python train.py --vocab_size=4585 --encoder_fused_qkv=false --encoder_widths=[96, 192, 384, 768] --text_encoder_norm="rmsnorm" --text_encoder_activation="gelu" --text_encoder_positions="learned"
Rows from block 4 of the image encoder of a small contrastive image-text model, named by matrix and row number. Rows with one number belong to one neuron. Each number is 500 + 25 x the weight over its row's rms, rounded and kept within 0 to 999. All counts start at 0. Numbers have three digits each.
After each neuron's rows are labels from the 100 images, of 14976, where the neuron reaches its highest value: "strongest on" is what is common among them. Only what is clearly more common there than usual is listed. The data: photos with spoken descriptions (Open Images, Localized Narratives). In brackets: how many of the 100, against the usual share in percent.
# fc1: MLP up (encoder.blocks.4.mlp.fc1.weight, 1536x384), inputs 195-233
# fc2: MLP down (encoder.blocks.4.mlp.fc2.weight, 384x1536, transposed), outputs 195-233

fc1.70:449473513501457479449504552492478492484501468478513537507508513497519489494466511475535476482508537525478513529457525
fc2.70:522494530481503536483496478503481522513498522507501526526487466450477488505484523520453541496502462522523520489458492
strongest on: text has "trees" (58 vs 27.5)

fc1.553:518499507542477490506508496566453540483526497503540510460484487488510437501437509522523501504503486472444516510524513
fc2.553:529514499526511544502486477467549496451515502520513533460498480463426491533500503507526467521477506465487506527521511
strongest on: text has "wearing" (35 vs 12.4); text has "woman" (32 vs 9.3); text has "smiling" (25 vs 3.9)

fc1.387:485504506477500525509522503515529520469504504526494517488492490491533510510517522439533520503488480477536472519513512
fc2.387:522538500469539527473491509496510496481536516472505482490517494549520513502494505486554504548511556463479485498528508
strongest on: text has "grass" (34 vs 10.1)

fc1.179:469534489493533524555500505535499442479508501464497489553522516493485514526496529488475561492469513536481478509498515
fc2.179:483525510533456564506523475499534532520518518480525552440527518465501490465507485482528521502500494526528471475499505
strongest on: text has "holding" (36 vs 16)

fc1.655:474468484482549449522490522456508487459507551497475469525498531497537568517495515481510481525525475490519522513493538
fc2.655:513509560477502495485557467506516495530469490472457510465518465489516465456503463491496522512521540535511499504521499
strongest on: text has "people" (53 vs 21.3)

fc1.645:509490521519494558494519465528497525486543491518532555466513554489546530470516457518496504541491492515511514476495479
fc2.645:498517472497472481498526485503473511524519453498494523506530474492499493511503433505476475503522499495433474481444524
strongest on: text has "plants" (27 vs 10.2)

fc1.382:524489515508536508492487522533534563467526525509511499519526501498480462543451467537503456509490459495504495496506527
fc2.382:534513492512519474525469462513493516505540501488526476462522477509459531479537552471476513492511554500491487503492489
strongest on: text has "black" (52 vs 10); text has "white" (44 vs 12)

fc1.694:527508498518476484472502545519491522547485513505526488530476541478533530535510530479453490470483487518545514504531516
fc2.694:510502489509480524455471477478518471508548450512478498479522513525537441494494500520506497519466529481460510468446484
strongest on: text has "grass" (63 vs 10.1); text has "trees" (60 vs 27.5); text has "ground" (25 vs 7.6)

fc1.516:506496534482506540473510513492485481438483475496533473506474502507494532482490488514550545509504532521494483500522507
fc2.516:519482493514549513504518502505486429527547524528492548508537488491497492525514456476474548487493506547480491506492480
strongest on: text has "plants" (44 vs 10.2); text has "grass" (37 vs 10.1)

fc1.647:476480506483524478542530515468504512507527507511509481499507486537477479500484532503493475437442532501477464524542531
fc2.647:529499514515481474505506469503475482466502498502514493493526437517477518519518523463478518490490537466493496496445472
strongest on: text has "black" (54 vs 10); text has "white" (49 vs 12); text has "man" (29 vs 12.2)

fc1.597:483488503467510492521480509518477492470506525493499539510508463520464518492463506536508477543490521507487491480518535
fc2.597:513524517459531470493498471585483535508479510509481527468484515489486488517476476508476463486494514486484513526513484
strongest on: text has "sky" (81 vs 24.8); text has "trees" (76 vs 27.5); text has "buildings" (31 vs 11.2)

fc1.115:485499472514493486422488507504480491485496491558497524480521467526487491550480502468488487520546483510512454509513493
fc2.115:546468487523503547523536490505563492471491512519533508501508536472464508508505521465517513513533491476513510533488522
strongest on: text has "holding" (45 vs 16); text has "wearing" (36 vs 12.4); text has "woman" (28 vs 9.3)

fc1.480:510464510499470487478439518501504464515460457485509480535490489492495522486502495438540509517535509516494542487512494
fc2.480:502541498498469494512493467516509506500491515518533508508498493474471533507507507484504509512454497509506527507524516
strongest on: text has "red" (25 vs 3.7)

fc1.432:458516492488537487477501525477519493472507517509495461458481461482521504511460517521509505460515480496526503464485449
fc2.432:528477507520505462481495503528492507546482489506480492499527490483490507500508495514524486481502529487475511525473505
strongest on: text has "people" (58 vs 21.3); text has "road" (38 vs 8.1); text has "buildings" (32 vs 11.2)

fc1.219:513494511492522527500494505502510499481505496499464493480535499536472472524480484486514507505506521535541478487459493
fc2.219:558474492468496530496500480540477483523548518486549487522492450476435525523495473462510504489467501477501486511507447
strongest on: text has "black" (40 vs 10); text has "white" (40 vs 12)

fc1.213:538497506527473535560507513466482486507495504541500520501481503535496477465501506542498500508473510524498500471505519
fc2.213:465516457477489513516488531547492493538533458536534511476494501464511512521534481474458502485490517524514520501467524
strongest on: text has "plants" (41 vs 10.2); text has "grass" (27 vs 10.1)

fc1.353:516480557496527528484507493476492503513494481499489497498513511492496440477464516511545541479529522519502490532536472
fc2.353:484512472508514492479496466516533547472484471543532489530487446492491490492527494515495486500532534483491528511459541
strongest on: text has "grass" (71 vs 10.1); text has "trees" (67 vs 27.5); text has "ground" (30 vs 7.6)

fc1.504:530474500525522504486491514515501469480520502488505506529481530510501446461509506486483487441480490495475507538470497
fc2.504:500481498484504482431522453507550460509524510494478463489471510475532537507467552496495484498530524462545467476505483
strongest on: text has "black" (28 vs 10); text has "dark" (27 vs 2.1)

fc1.609:471479505519479519490487556485484475514554470506529473528511534521521517487488469491495469495508459531504482489520507
fc2.609:500517508485504504488529461517502503492525487521528523482491496486457478476508530478489536518473473513531482498519487
strongest on: text has "lights" (33 vs 7.7)

fc1.540:487471527473484503529484488479519490466487508483505482506501488496490512546489543519513488494508516513490479482516531
fc2.540:487499498520463491498484466522469480528455501522510491477544454540477524481540481476487512515525534455488491481457511
strongest on: text has "black" (28 vs 10)

fc1.361:496493466493485520503491535545473500528523514501472488506499480501473510502504565493517504471513485530499482521508523
fc2.361:504521504530487478467521537514546504521488503478542513492463483501515481577525502500516481498501510481495481532500500
strongest on: text has "lights" (26 vs 7.7)

fc1.712:504477477486504530452443513498501512472498500494497462476512479519512541500499487490491524518484506425511533519467473
fc2.712:503526484501493450517505470496490519486476503520515519502526473479503482507484509501535525511501491539494476512510499
strongest on: text has "holding" (39 vs 16); text has "wearing" (29 vs 12.4)

fc1.462:529500482495421543491479493534538509450485491539448517523527467545484518478524529478520517541459513466504498476501468
fc2.462:531484523512541518510518524513523529478479510484503517512499518482499497551557484526470487504494518515500472528462487
strongest on: text has "people" (54 vs 21.3); text has "sitting" (34 vs 14.4); text has "group" (25 vs 6.2)

fc1.681:487495493527478528529517513473480459499515512499480457507520466524472479445489488492436483497466488523527534530488499
fc2.681:493523482472472507488493502450540504488537488526512500457514520529512499548506490537515530497507544510467474479471462
strongest on: text has "grass" (53 vs 10.1); text has "ground" (31 vs 7.6); text has "wearing" (29 vs 12.4)

fc1.642:484545484504497516491536474490478488475502502524527489464516503507526549520485501475480469515490471498561484535446492
fc2.642:541534517484509531535467477512438482523529473543481539478501486502519487520472496508506529472498476524518447474483529
strongest on: text has "white" (31 vs 12)

fc1.23:502515565469513526552466482532476505521522482437511495484488493481477436486495469485512490467479486503458464501523478
fc2.23:476531519510487557483498504520531471483570522455513519524480496450479469509556498497524482519484508532503508483465527
strongest on: text has "lights" (34 vs 7.7)

fc1.490:443507530480504505493514507527467450531450488500546497532490489507444455496509486513501478460495504508481510505491478
fc2.490:524494478515473525498514479511504490501571523499517473502497498549469501492476549474490535536481536511528463491546507
strongest on: text has "lights" (28 vs 7.7)

fc1.305:493490535501484526502465497503481506509542511534480464502500498481480476500493534525494468496455505525473533509507504
fc2.305:528477482454523519488525516507499537517463491510508498498493494475500518529523531501494466519454504506502519549518477
strongest on: text has "lights" (31 vs 7.7)

fc1.377:469492485457510507464482500511485495439538510470491459497552457537454494518509510451520505485481504478483529456545478
fc2.377:467468484514473511519521516500484457491519519474499498487502488482513541494559506485566529487505492512496508512479523
strongest on: text has "people" (48 vs 21.3); text has "holding" (35 vs 16)

fc1.568:513485468457496487489517498513466478520520463503508511491479494506496500509493515511533531520481517517481513512487524
fc2.568:512496505496492507498502467497546525551523538521504547468502497489467492530498496529494514499468458547546485495505518
strongest on: text has "sky" (70 vs 24.8); text has "top" (28 vs 8.7)

fc1.48:516504466495481446510503538518491486518509515468510490543484536509505512507499508486539507494468491452481494496505507
fc2.48:532501507469470505512463444486539525538508500527513520440481503459483461520488500510501526529545504471510483498455525
strongest on: text has "trees" (73 vs 27.5); text has "people" (56 vs 21.3); text has "grass" (34 vs 10.1); text has "ground" (25 vs 7.6)

fc1.533:512505504478465544493467461529504510517475474469548526445543492515509500492482499548510511506521469483506502475541538
fc2.533:478489502507512470508521523483517512533508488529526531466501501507478555518492462458473510509531545506480495531486504
strongest on: text has "trees" (63 vs 27.5); text has "water" (28 vs 8)

fc1.177:478500454481539462512487474530523533474549475486552433472497518495525537537482496513502471543507498482491481513490456
fc2.177:509512518511522478496489485486513512565484493513488529473498510493476479506487504521515493548515486473488502494521526
strongest on: text has "holding" (37 vs 16); text has "man" (31 vs 12.2); text has "black" (26 vs 10)

fc1.536:509499519457487507497519463485476485474535492520520508489489501508563451539518501515498501518503496508483485512504504
fc2.536:509490503489479520528477522489505521557533522505484529511495515558487501511468487515513517521485507508506500518533513
strongest on: text has "plants" (45 vs 10.2); text has "grass" (37 vs 10.1)

fc1.639:450500553485517495494516517479464494502468473463524507532493438535425478490485494507519477457527504497480485511488470
fc2.639:531490498526502509518474443497515497498586538488505464547485503529457492501496550504510543553504524490505457517533486
strongest on: text has "lights" (25 vs 7.7)

fc1.277:483508536513504536505473492496497475518571463525491531487518500496489538492502518521472494475491526520501516522480503
fc2.277:549470454502512517503550506495501501487500484495495459488515448524445524479472523516488510517512493509526478506480471
strongest on: text has "black" (45 vs 10); text has "white" (44 vs 12)

fc1.207:499508494494504456499486541460493479470536496484488496450534538508551497459526514476479494501486507524471495498496531
fc2.207:532489504509503466489518539472508514507458488503444535444501498522498470482490474511505553510491465522492484484534492
strongest on: text has "red" (31 vs 3.7)

fc1.476:503500481537499506491512478454507494491519517419552488532497529488435488466472511512516500486517470479469536516509503
fc2.476:495489547500459497507480467512505542536487479514508508532529504491485541533483466455515493503497505493492495513487513
strongest on: text has "blue" (25 vs 4.8)

fc1.331:495468503483507552506493524477526480488560520520498480467566495516496495483484522534454564502514519503486520479479494
fc2.331:496514462509493528473533499478477503498497475517530491503487495509477519521561469479467491517515487514504498480467463
strongest on: text has "plants" (29 vs 10.2); text has "flowers" (25 vs 3.2)

fc1.458:465499473472466500508521489462476476517537472468501507506506545495544493485479507493534520525496493482503458493509494
fc2.458:509480521489490502552520476518484522519454516491512540502518529467496447495530522471449520480518494532475519494480536
strongest on: text has "sky" (86 vs 24.8); text has "trees" (77 vs 27.5); text has "grass" (30 vs 10.1); text has "plants" (28 vs 10.2)

fc1.120:547488487483548529502532481506507486499497512488555473510524499482516468517470508503483478528499516498512469499461467
fc2.120:500502487467489504461511509499482509469471476519503463471508489508477514551472494456502475535478522489538484483502507
strongest on: text has "trees" (86 vs 27.5); text has "grass" (40 vs 10.1); text has "plants" (27 vs 10.2)

fc1.573:479513505491489512469509500519540522473453490572543541549481478496517518566474501476497508470513494511502454516492465
fc2.573:484471518470501478546532494524538495501469502547521520500514507539496483465459526520476480469479517510508520513493476
strongest on: text has "wearing" (33 vs 12.4); text has "woman" (25 vs 9.3)

fc1.737:502490496520546493482461433520450510518496545503531524498489470514452552529486505503470482505498476486494508508518529
fc2.737:545484478510523516467484535459506506512507499498499492468486554496511520557472503493527471470464460529495478516490501
strongest on: text has "sky" (82 vs 24.8); text has "trees" (78 vs 27.5); text has "clouds" (29 vs 4.4); text has "grass" (26 vs 10.1)

fc1.272:487498485499483510552517449530492458527534482457509556518493513512484477484513479506516481501453493516460491506502476
fc2.272:467486510499536480493494503487520524521537531458502534509491445481486437534519499533488487480508489480453504457496519
strongest on: text has "lights" (26 vs 7.7)

fc1.388:503501550508514528500524510543521522505490534479504511485517472494443514527496497499484496477510478454486540482518501
fc2.388:488471506525505519513522520500567543483530502517482523490450499500485490495485511493511477479484497533515525484534489
strongest on: text has "holding" (35 vs 16); text has "wearing" (32 vs 12.4); text has "black" (26 vs 10)

fc1.619:481521549499494533521515510526503487476476492462482501502486506552452542495514492490492535534465507471522511497508522
fc2.619:466531530520485536505482496515520538534532487481512512468504500497516494481513484504514509503540497514509479472524484
strongest on: text has "white" (37 vs 12); text has "color" (32 vs 13.2); text has "black" (28 vs 10)

fc1.384:495511483530512496487502488471524432492513506464536479529498508492479494488497513517545509496540487471469516503506492
fc2.384:515494553502488489500507465534502530513512504493533531508486492489514536538514471447505514475489536501479527545478510
strongest on: text has "sky" (64 vs 24.8)

fc1.296:452509531459514453459486525499557512463479466489515516479497510557486463492470501486525527510522483462523499511506525
fc2.296:459477482530508477483462513517497507494487482502486534497531541488492510476531523473486490522508498496504479483458499
strongest on: text has "black" (28 vs 10)

fc1.617:470483500513473493504427541494531507493487541467522477538497481510560531470519504469509462542481480461529529512494547
fc2.617:538485509499495447521567475532469495483455482492454567515538459505514500461523464493496500524506527500472499499490529
strongest on: text has "holding" (41 vs 16); text has "man" (29 vs 12.2)

fc1.567:494459502471483497467490464502497483463471475496504456531496486506496503485481509476549509505540482527495518514494426
fc2.567:455527558497522513480451481516533561525490488486516528500495538545529498487462483515517513536494529513541496532528447
strongest on: text has "wearing" (29 vs 12.4); text has "grass" (26 vs 10.1)