{"train_examples": 50862, "cutout": 0.25, "loss": "softmax", "encoder_bias": "all", "encoder_inner_norm": false, "encoder_patch_size": [2, 2], "text_encoder_mlp_ratio": 4, "text_encoder_fused_qkv": false, "text_encoder_bias": "none", "text_encoder_positions": "learned", "residual_init": "none", "optimizer": "soap", "eps": 1e-08, "precondition_frequency": 32, "max_steps": 4600}
Rows from block 2 of the image encoder of a small contrastive image-text model, named by matrix and row number. Rows with one number belong to one neuron. Each number is 128 + 24 x the weight over its row's rms, rounded and kept within 0 to 255. All counts start at 0. Numbers have three digits each.
After each neuron's rows are labels from the 100 images, of 14976, where the neuron reaches its highest value: "responds to" is what is common among them. Only what is clearly more common there than usual is listed. The data: photos with spoken descriptions (Open Images, Localized Narratives). In brackets: how many of the 100.
# fc1: MLP up (encoder.blocks.2.mlp.fc1.weight, 768x192), inputs 96-191
# fc2: MLP down (encoder.blocks.2.mlp.fc2.weight, 192x768, transposed), outputs 96-191

fc1.335:130139156150159139106120129120138134149155156129136146125135149117117111111092131116177112093114156124086113145095094119078129095116160128136137122169083142100134111128113138098113154144100157136146084104138086156156108154125108137107132127123156183142136128121103099081131118142120149089
fc2.335:169130094096128107124157123128111099151163153093139145131126103132112131155157172104178148113141121113119147128143134125130144103137090116107195112127128139144141118133177175134119135114154167177130124126153166134121161152141083116109142096073143118144106143119150135138134073107109090152
responds to: text has "white" (30)

fc1.294:144123103145133123094141107094131120157159123147121142062120136130093111090133135107158111065118144133138120120091101098067151110128155096158133132185141073133153134133104132143136161128123133136141112134113128161140103107124125164125087154132122147110145130140133145113138104137132100132
fc2.294:167162125112104132097170102138138135140136132133145133165138115108091113138120143115114146109093131084138148151134124114142123147183131149159141145102110124111108138134166137153086151098095154144136148155131099088165145138136073116099122077105140169097087111118154140130124106102121145145
responds to: text has "sky" (59)

fc1.249:129133097094139073094132118136111119102127134146106154092156133145130090117039120126121136149135138166136073164111130146120104116143162153113117172140131165131081105124115110145133153176097165141162129114125123153100110124093163107127136172092167117111120154150083099096113132163141171116
fc2.249:125150132148137185135148165131142127136140117098086120150098126110121151163146143165151119118127105115099119089114139139117113104057160114164147130119155131159117134129115157060103094110140064129106171097122095124144132155152111151078093074148132100147124117145131165142114101082116071103
responds to: text has "trees" (65)

fc1.298:111122101146141110145108113127153132110139123149119106152119122133110174062149158130109103135164148162143121179068090148165119113124138114108147136138139121118135072144149110183112136154139093130112065144117156084146077153076111098181143124116169110098134153096149133144115152098101146118
fc2.298:135085122139157133164120115106099112118107162097103131132101129084107120157176152135077143130140131128102187105177144121161110153131134136135132138138144149121158140085105130078150150102105172106087088148151146126129148158119114115139115107162133116159157154140139116084128150115111143140
responds to: text has "grass" (56); text has "ground" (26)

fc1.109:152157142141115093094150108139104164121116152159119121085137132103092117128131107114120143077126135081150154112114128160100150114125145149158091155165111113145121172147083074138142126124124145153119139087130085153126086091073113141110130107118158131139134105125125123084170055125157127111
fc2.109:164135122135091151138135115122114133127134118092136150120126119132129104164098119110162155121123098097089131126139163113105107156134127145121162140136108108142118165138153121138109164088120157122177173186123118101125110174130100123116122118108160122099121131128172193152115128120138074111
responds to: text has "sky" (67); text has "trees" (59)

fc1.755:098118094125128118130071136155135126135141126100156078157103122117162121117138077125135138145146125102082134137064142160126163111118139101109171131142113103106147169103142124130161146135100132155112148118150171168073131159121126145107153147124157156120134124140128113145112144146125141141
fc2.755:130089131147132118145120102131145107121124138133141161109156140129171091141118166166138113104115135118113084159155132181149122100131136138150124140108145147165130086152102152147101160134138111126111213155143122132138135134132150135118065127141129133106144136125107144104109115114143082158
responds to: text has "man" (29)

fc1.406:110086124125129113130090122115123132138153098102177084145130160166149128153161131115105131131121153130096104133090139136130139103198145160113119123089127153115123138123120084127152105118149099116114080136112110132123106088125115135190150082088124146109123116121130111126128174152146143145
fc2.406:141163109107119139153167153146167128102137153114132114084109106123118161131094145100122089132123144139142183115148115104101150171114152118139108147139138141159126090119144100112111105149152155147109137161090126122125132131122135094070077118131083140106111081138145137132162134110125149158
responds to: text has "trees" (55); text has "plants" (29)

fc1.716:121142135186167104107115117161109096143194113120161128141143091183165153126144122121089146150172135110098144137118156163147101121116125137138149126124107127098117156127154136119172126131129077169114148154112164150118139122172129152155139156139151101111162124140137166124088145113107117132
fc2.716:176101121151090122124105144147112100091134140139172125133134126099157087109089143105097110128089149126108120131135082144171098115141131112099087111089102140155162120132159127127125153121100131156137135104158114160169122155131154148121121141102153100115152113167137126137116106116135104157
responds to: text has "man" (32); text has "wearing" (30); text has "woman" (25)

fc1.632:155139143154155088131117102118131109167165128128148128119129078157139159107139109147108129119151169119113123117116138148145153116130125091151127161118134120118120176122163155127165135167129136128078136123120167141122134147136136142098170106163131140128151152147106162141098113144113111157
fc2.632:156103098166094133090118123166146104119116127145182121094103108106161113110108143162112110144126150134125123110125109157150100130134107164100112154114109105143158116117152113115124175080082126137145149099137153137160132155104192142127120165116139081096148138140150117095131100104091105143
responds to: text has "standing" (48); text has "wearing" (33); text has "man" (29)

fc1.54:101118160136166137131131114105113157104135130149139104142126099148117135094092120123147130104080149119140134137100123116106148082130149120120137159192071116160173099114157133125099121153116167155117127106128120114148120125106141123074140139115144150144155142152140142118120109158138107117
fc2.54:161170129099135134092124168109132113123116134067120121144115118101082143158117117120139111069125099117115154116133125120160153131123105103110150143137125109146094154145119139143160165105130154112128132109168165129085173111151098157099130097146185113167119127091131154143143119117121125110
responds to: text has "white" (34); text has "black" (31)

fc1.391:091160125144106102154111140110107162116122124126144123081136148107105124132197133120135144122107119110122154103153158138084157145117102152126101153110140111071104140140075098139147099102100153098153143134135129145146154095095107150162122136082105137121122111138146096114165082141106125090
fc2.391:155110137173161110123128130098111068159135096103143141112159143131132142135124139132132107167094139102118128098121137113090102135125149120150099151130113117137143147116132105143133129153123162139146168143126126113133123179141123137094119141113143156072111107147173146118135143142112098160
responds to: text has "trees" (78); text has "sky" (67); text has "plants" (29)

fc1.408:126158141142116124124117109125156093151125117129090119118138108134113154126129145131171135177165131102134128121116135146169141120126150112137128157152147132096090139133152144139152119136140156137100113169156108081145156120128151107124128129143101118117113141123106156140141075118096084142
fc2.408:137100140143117166113087076124146148096115115135131141085127149156153129112100103119161123156150133124144081112151108158141087124156166130128118150105084111110145122110129129167148122133103091110094134110117163123161188141104176135104127142115113105093132144116153124113117133087126128118
responds to: text has "standing" (48); text has "lights" (27)

fc1.284:138097115105178114147131098105097126115147140125132106085167146085132105131114115097152110107107110122139125107130139078110165119150154111123087106150112119139142142143111135153078133124116118088113099117144094149115143119104168142119121099112113106105094112152106100177153158127135104115
fc2.284:131142092140140138118134116142138103128133135151146092166089116126131105158125144141116125116108080139119099135143097137132121206161103093123146102144149151139131117120097094106121105127119104106120115130108155144148137175143162118144122113115143109090110097115172103101136168147143144117
responds to: text has "red" (26)

fc1.330:092089079135141099133130128099113122120159095106114166163099148141135103117194140103106092118121165167135118141113132138165146136118120131103114139148123124071096147085152154115171088112142118129126161154127170148123134124145109128098103121125134134127165131127155122118145153131112145132
fc2.330:113130126161108142123117136169158100138151111137172125150185137095133121159128147128097114162153143134133101127115115145121108099138149108118112171098171142150163096135126146132108152124117054129126102096090155132120133108163159124096135098112167125150166111151146170122132133143141088168
responds to: text has "standing" (50); text has "grass" (30)

fc1.183:099121150132098147141100138107131167131098127145120114093123144127122143135177111129115151158122094087116136111133125123154140098108122151102157172064170086114116100122082082132095103082157098103172089126118118130147082098141111110144113117143126161101136123139150128161170137128115115110
fc2.183:157105107127153147154122106125132113122136165098111107115067147090128161108167155116099091134107135110144131108126118142120107193175149115127112148170112141142166141098127103121142192118097222155090139153116132137111152162103143124096131115112141121099112142111137142113138111106125127142
responds to: text has "trees" (87); text has "sky" (68); text has "grass" (35)

fc1.444:171091127139151166132153123123153129172135148154125153120134098193177134129125117154109132175169113131131133116106135122144153150133169153109102123100113122150151147135123103102100123113123153100110159113164162072159094150154167160075154150108144128172124107132155159113120129153175134151
fc2.444:122155110118107221131114156122149139103118095101148095122126131124144136084138125111130142097103112072105091106132124127140133110098145109142104125118139135119094125152132138109133143108139137094137201108151096143118127126146156116110137118138133106112123106110095107131106107109121120128
responds to: text has "white" (37); text has "black" (35)

fc1.239:127146124135139146109097151139169131144125132151126163103145179135109098136153169095116125120111145116150099124102075127187140119132149121122113171155106133138072149127113138120168129107161137104162136101128122154147062136133105141140118183105163122113176112152061092129143173152082118116
fc2.239:113093128182097149140165107122129128089090170107116138140089123118141120128127139164130082172111082136117075168091161146100141151135126162135110143122146119146130143085097131152133166151119090141116105148140114102145171128129126123095144084103132133125130186127186148131089098109117135111
responds to: text has "trees" (66); text has "people" (51); text has "few" (34); text has "grass" (33)

fc1.287:125130148124136154105098141109114117097123138167138106079143108094090147093173141060114133139114103147177133178147098129133158121157130129097112116104136145177149079183173128164152134160140082118153077144142140077143083125122136121143123115129167151113124107128145093130110171117108108156
fc2.287:130086096127167095133122141107115071098084157075096131150095102123131110113166138101085139128133112138116151128131129095123117125120138110143145139131100126070145157104091129122109134137085187094076058136128194124138123147089143092106142106157168120103147133161116127099142144140129167167
responds to: text has "grass" (54)

fc1.92:132123112121173121107141145118141124154112123125137157116132137135146127102134145112184123088115147142125140174105131121100126110144141105133122100188115125123142077152118147115110172153132161129120112118113110109158131126143123133086117146136164161152148116136087128118103129130135131141
fc2.92:157109128123106150110134135083130103178171154094157148136120116075099115153122137122153109094118137115151136134115120097139162110133131116127148136124089103128115148142114125149134142085122115139124102109153135140144139168114068119099145096087169134117093136137130125127136070104095127149
responds to: text has "white" (33)

fc1.521:154166124155091110093140109128125099095128104104119131133127121146142115106159105106166157113118150114127109163135100098121139099099127166101166109179117108120140076135142131150126123153111138131148102128151110141137128139137106118096110170105110135133123099122103112116079171151126141118
fc2.521:140085124094126131148130097101126101150113154124158111093174112136107085110133144142144085123136113156158140117113104115144136109131103092118116145103126088101128137165108129132102119089118153123150111123150152109157133167152098134158112090144185158062122163169137139114142099111113078154
responds to: text has "white" (31)

fc1.603:126167111110137088121135103161104108153138097118127122108131125122114118147152127129139152113132118147088140127105165148124166153110155148137126144165120116104104134152091145163143137126130145122144104160133136146101157118137153139146099157074181182154173093114147100071137136151099091118
fc2.603:128147071168132096124168103118153115123113139127130082112128171149137084118139136114145141148089134127112109140131126177140101115131120153108174110150149136106119125173154135139146115120127176141126125122156147098155198119178130147143141082125186132075084144113122141154098102079138105147
responds to: text has "trees" (74); text has "sky" (69)

fc1.434:135130117143145122111121112103108116102171113099129084128125138179118155135131146141119105158112110101172079124091139100158140122111089133121109113129094115146150153114106137107127152145162107089102112106157143120113152126169157126163132147121111121136159136182208119127135164158128125104
fc2.434:100145095147125132135061110172141090127104151134135129138133128139134091131150112124111127068125114146067103082139136094152152166125169111105134104152156111100103096159139144136133136125147136099112165140183115127150114161139132128122173097137130111120123109122114131127138150159140158153
responds to: text has "standing" (52)

fc1.194:147146149130149107125134144142119132132106079100087108119144121132152198066130105120189103134157141112134154111147154121124115140155132143125100127124111145129163094106127153152139127095084145157072123108176118131121177131091142113160129122141119129111122156165114150150155084130126122128
fc2.194:084114150123115128113129069118076133132118156123081096130101125116135089145075108164149158102103135139106140099131113153143147117135160152117168092106087121120129103106124149145105085149113115089122121127102103142129119140109149092159121143120105126066104125138168088123152131128152156120
responds to: text has "red" (27)

fc1.748:123158137128075122133143119171131131120110126122172068111105115103083097115165077115140170093104158101090170156101115179106136100094137168116109138122150087104125160144105132143153099112122143137135108112160123122115131097109129131142114156096160170183182112144133119121138098149140100124
fc2.748:149146155150116151135127128126103129128105070140153084098142139128110110112096112115145112162120097117114124141158124096117097127122117138147154140164120104154110116159127112166131157097126129134144164148115098082138125128189096154065094127101148149097136142122139161113135145141150091097
responds to: text has "sky" (51)

fc1.704:151111125130135149151138119111133126089106155132156113119122100097106137129151145088122130127126067129160108144142116097111128144135142145093112076147106132111150099160113114189066107148145080090155077136099153145105128114110172128118124083150123089108101116115144113129132141143143155144
fc2.704:079158107096139126087092128136124121104089149117128142143105093142130087143102096121103101132117098149118115141125094106129134166167122131129152129167109129143123130118084095120123150162100125109103123125109163107128131149132160124160079135145116125139133123102141116097132130121123151107
responds to: text has "grass" (30)

fc1.180:145157110146143133141150143118123186105140128134082118105150124154167089124138140129161134131141173114119123100161110083131157108111147116095145105118142102132135101143120158171071148138081115141117087139162129187115147112088174127139113127148135091100104124149133146139151124132149122132
fc2.180:103114126118122147124099083120098089129145129106098100126137096097146113135108124118138097125100083127141114101154148172144108157122136162152127103121086153117131126095086143123111102120116120081111115109121111144160146165139138121157100111139106153131108116151136122123124134152149159127
responds to: text has "red" (31)

fc1.764:123136123142125114165115120075177110134170104129105097131161127130144103120105106123103146117130096174123099119122092109151135093081164179149141126133136102116162091098144142076107131110122158088104106125140111188107129170140095118106131166130096125106107109136154081147120143130131098098
fc2.764:103100123130138157077110141127098126138147181104122126127094096114125145100127160192135148137129142088093106112122158152118114124145100097091112140103107147176158135129090123146104101140151103096175164144080111107082119137092098128183144148110182115118114114130107086116137099141118146129
responds to: text has "grass" (35)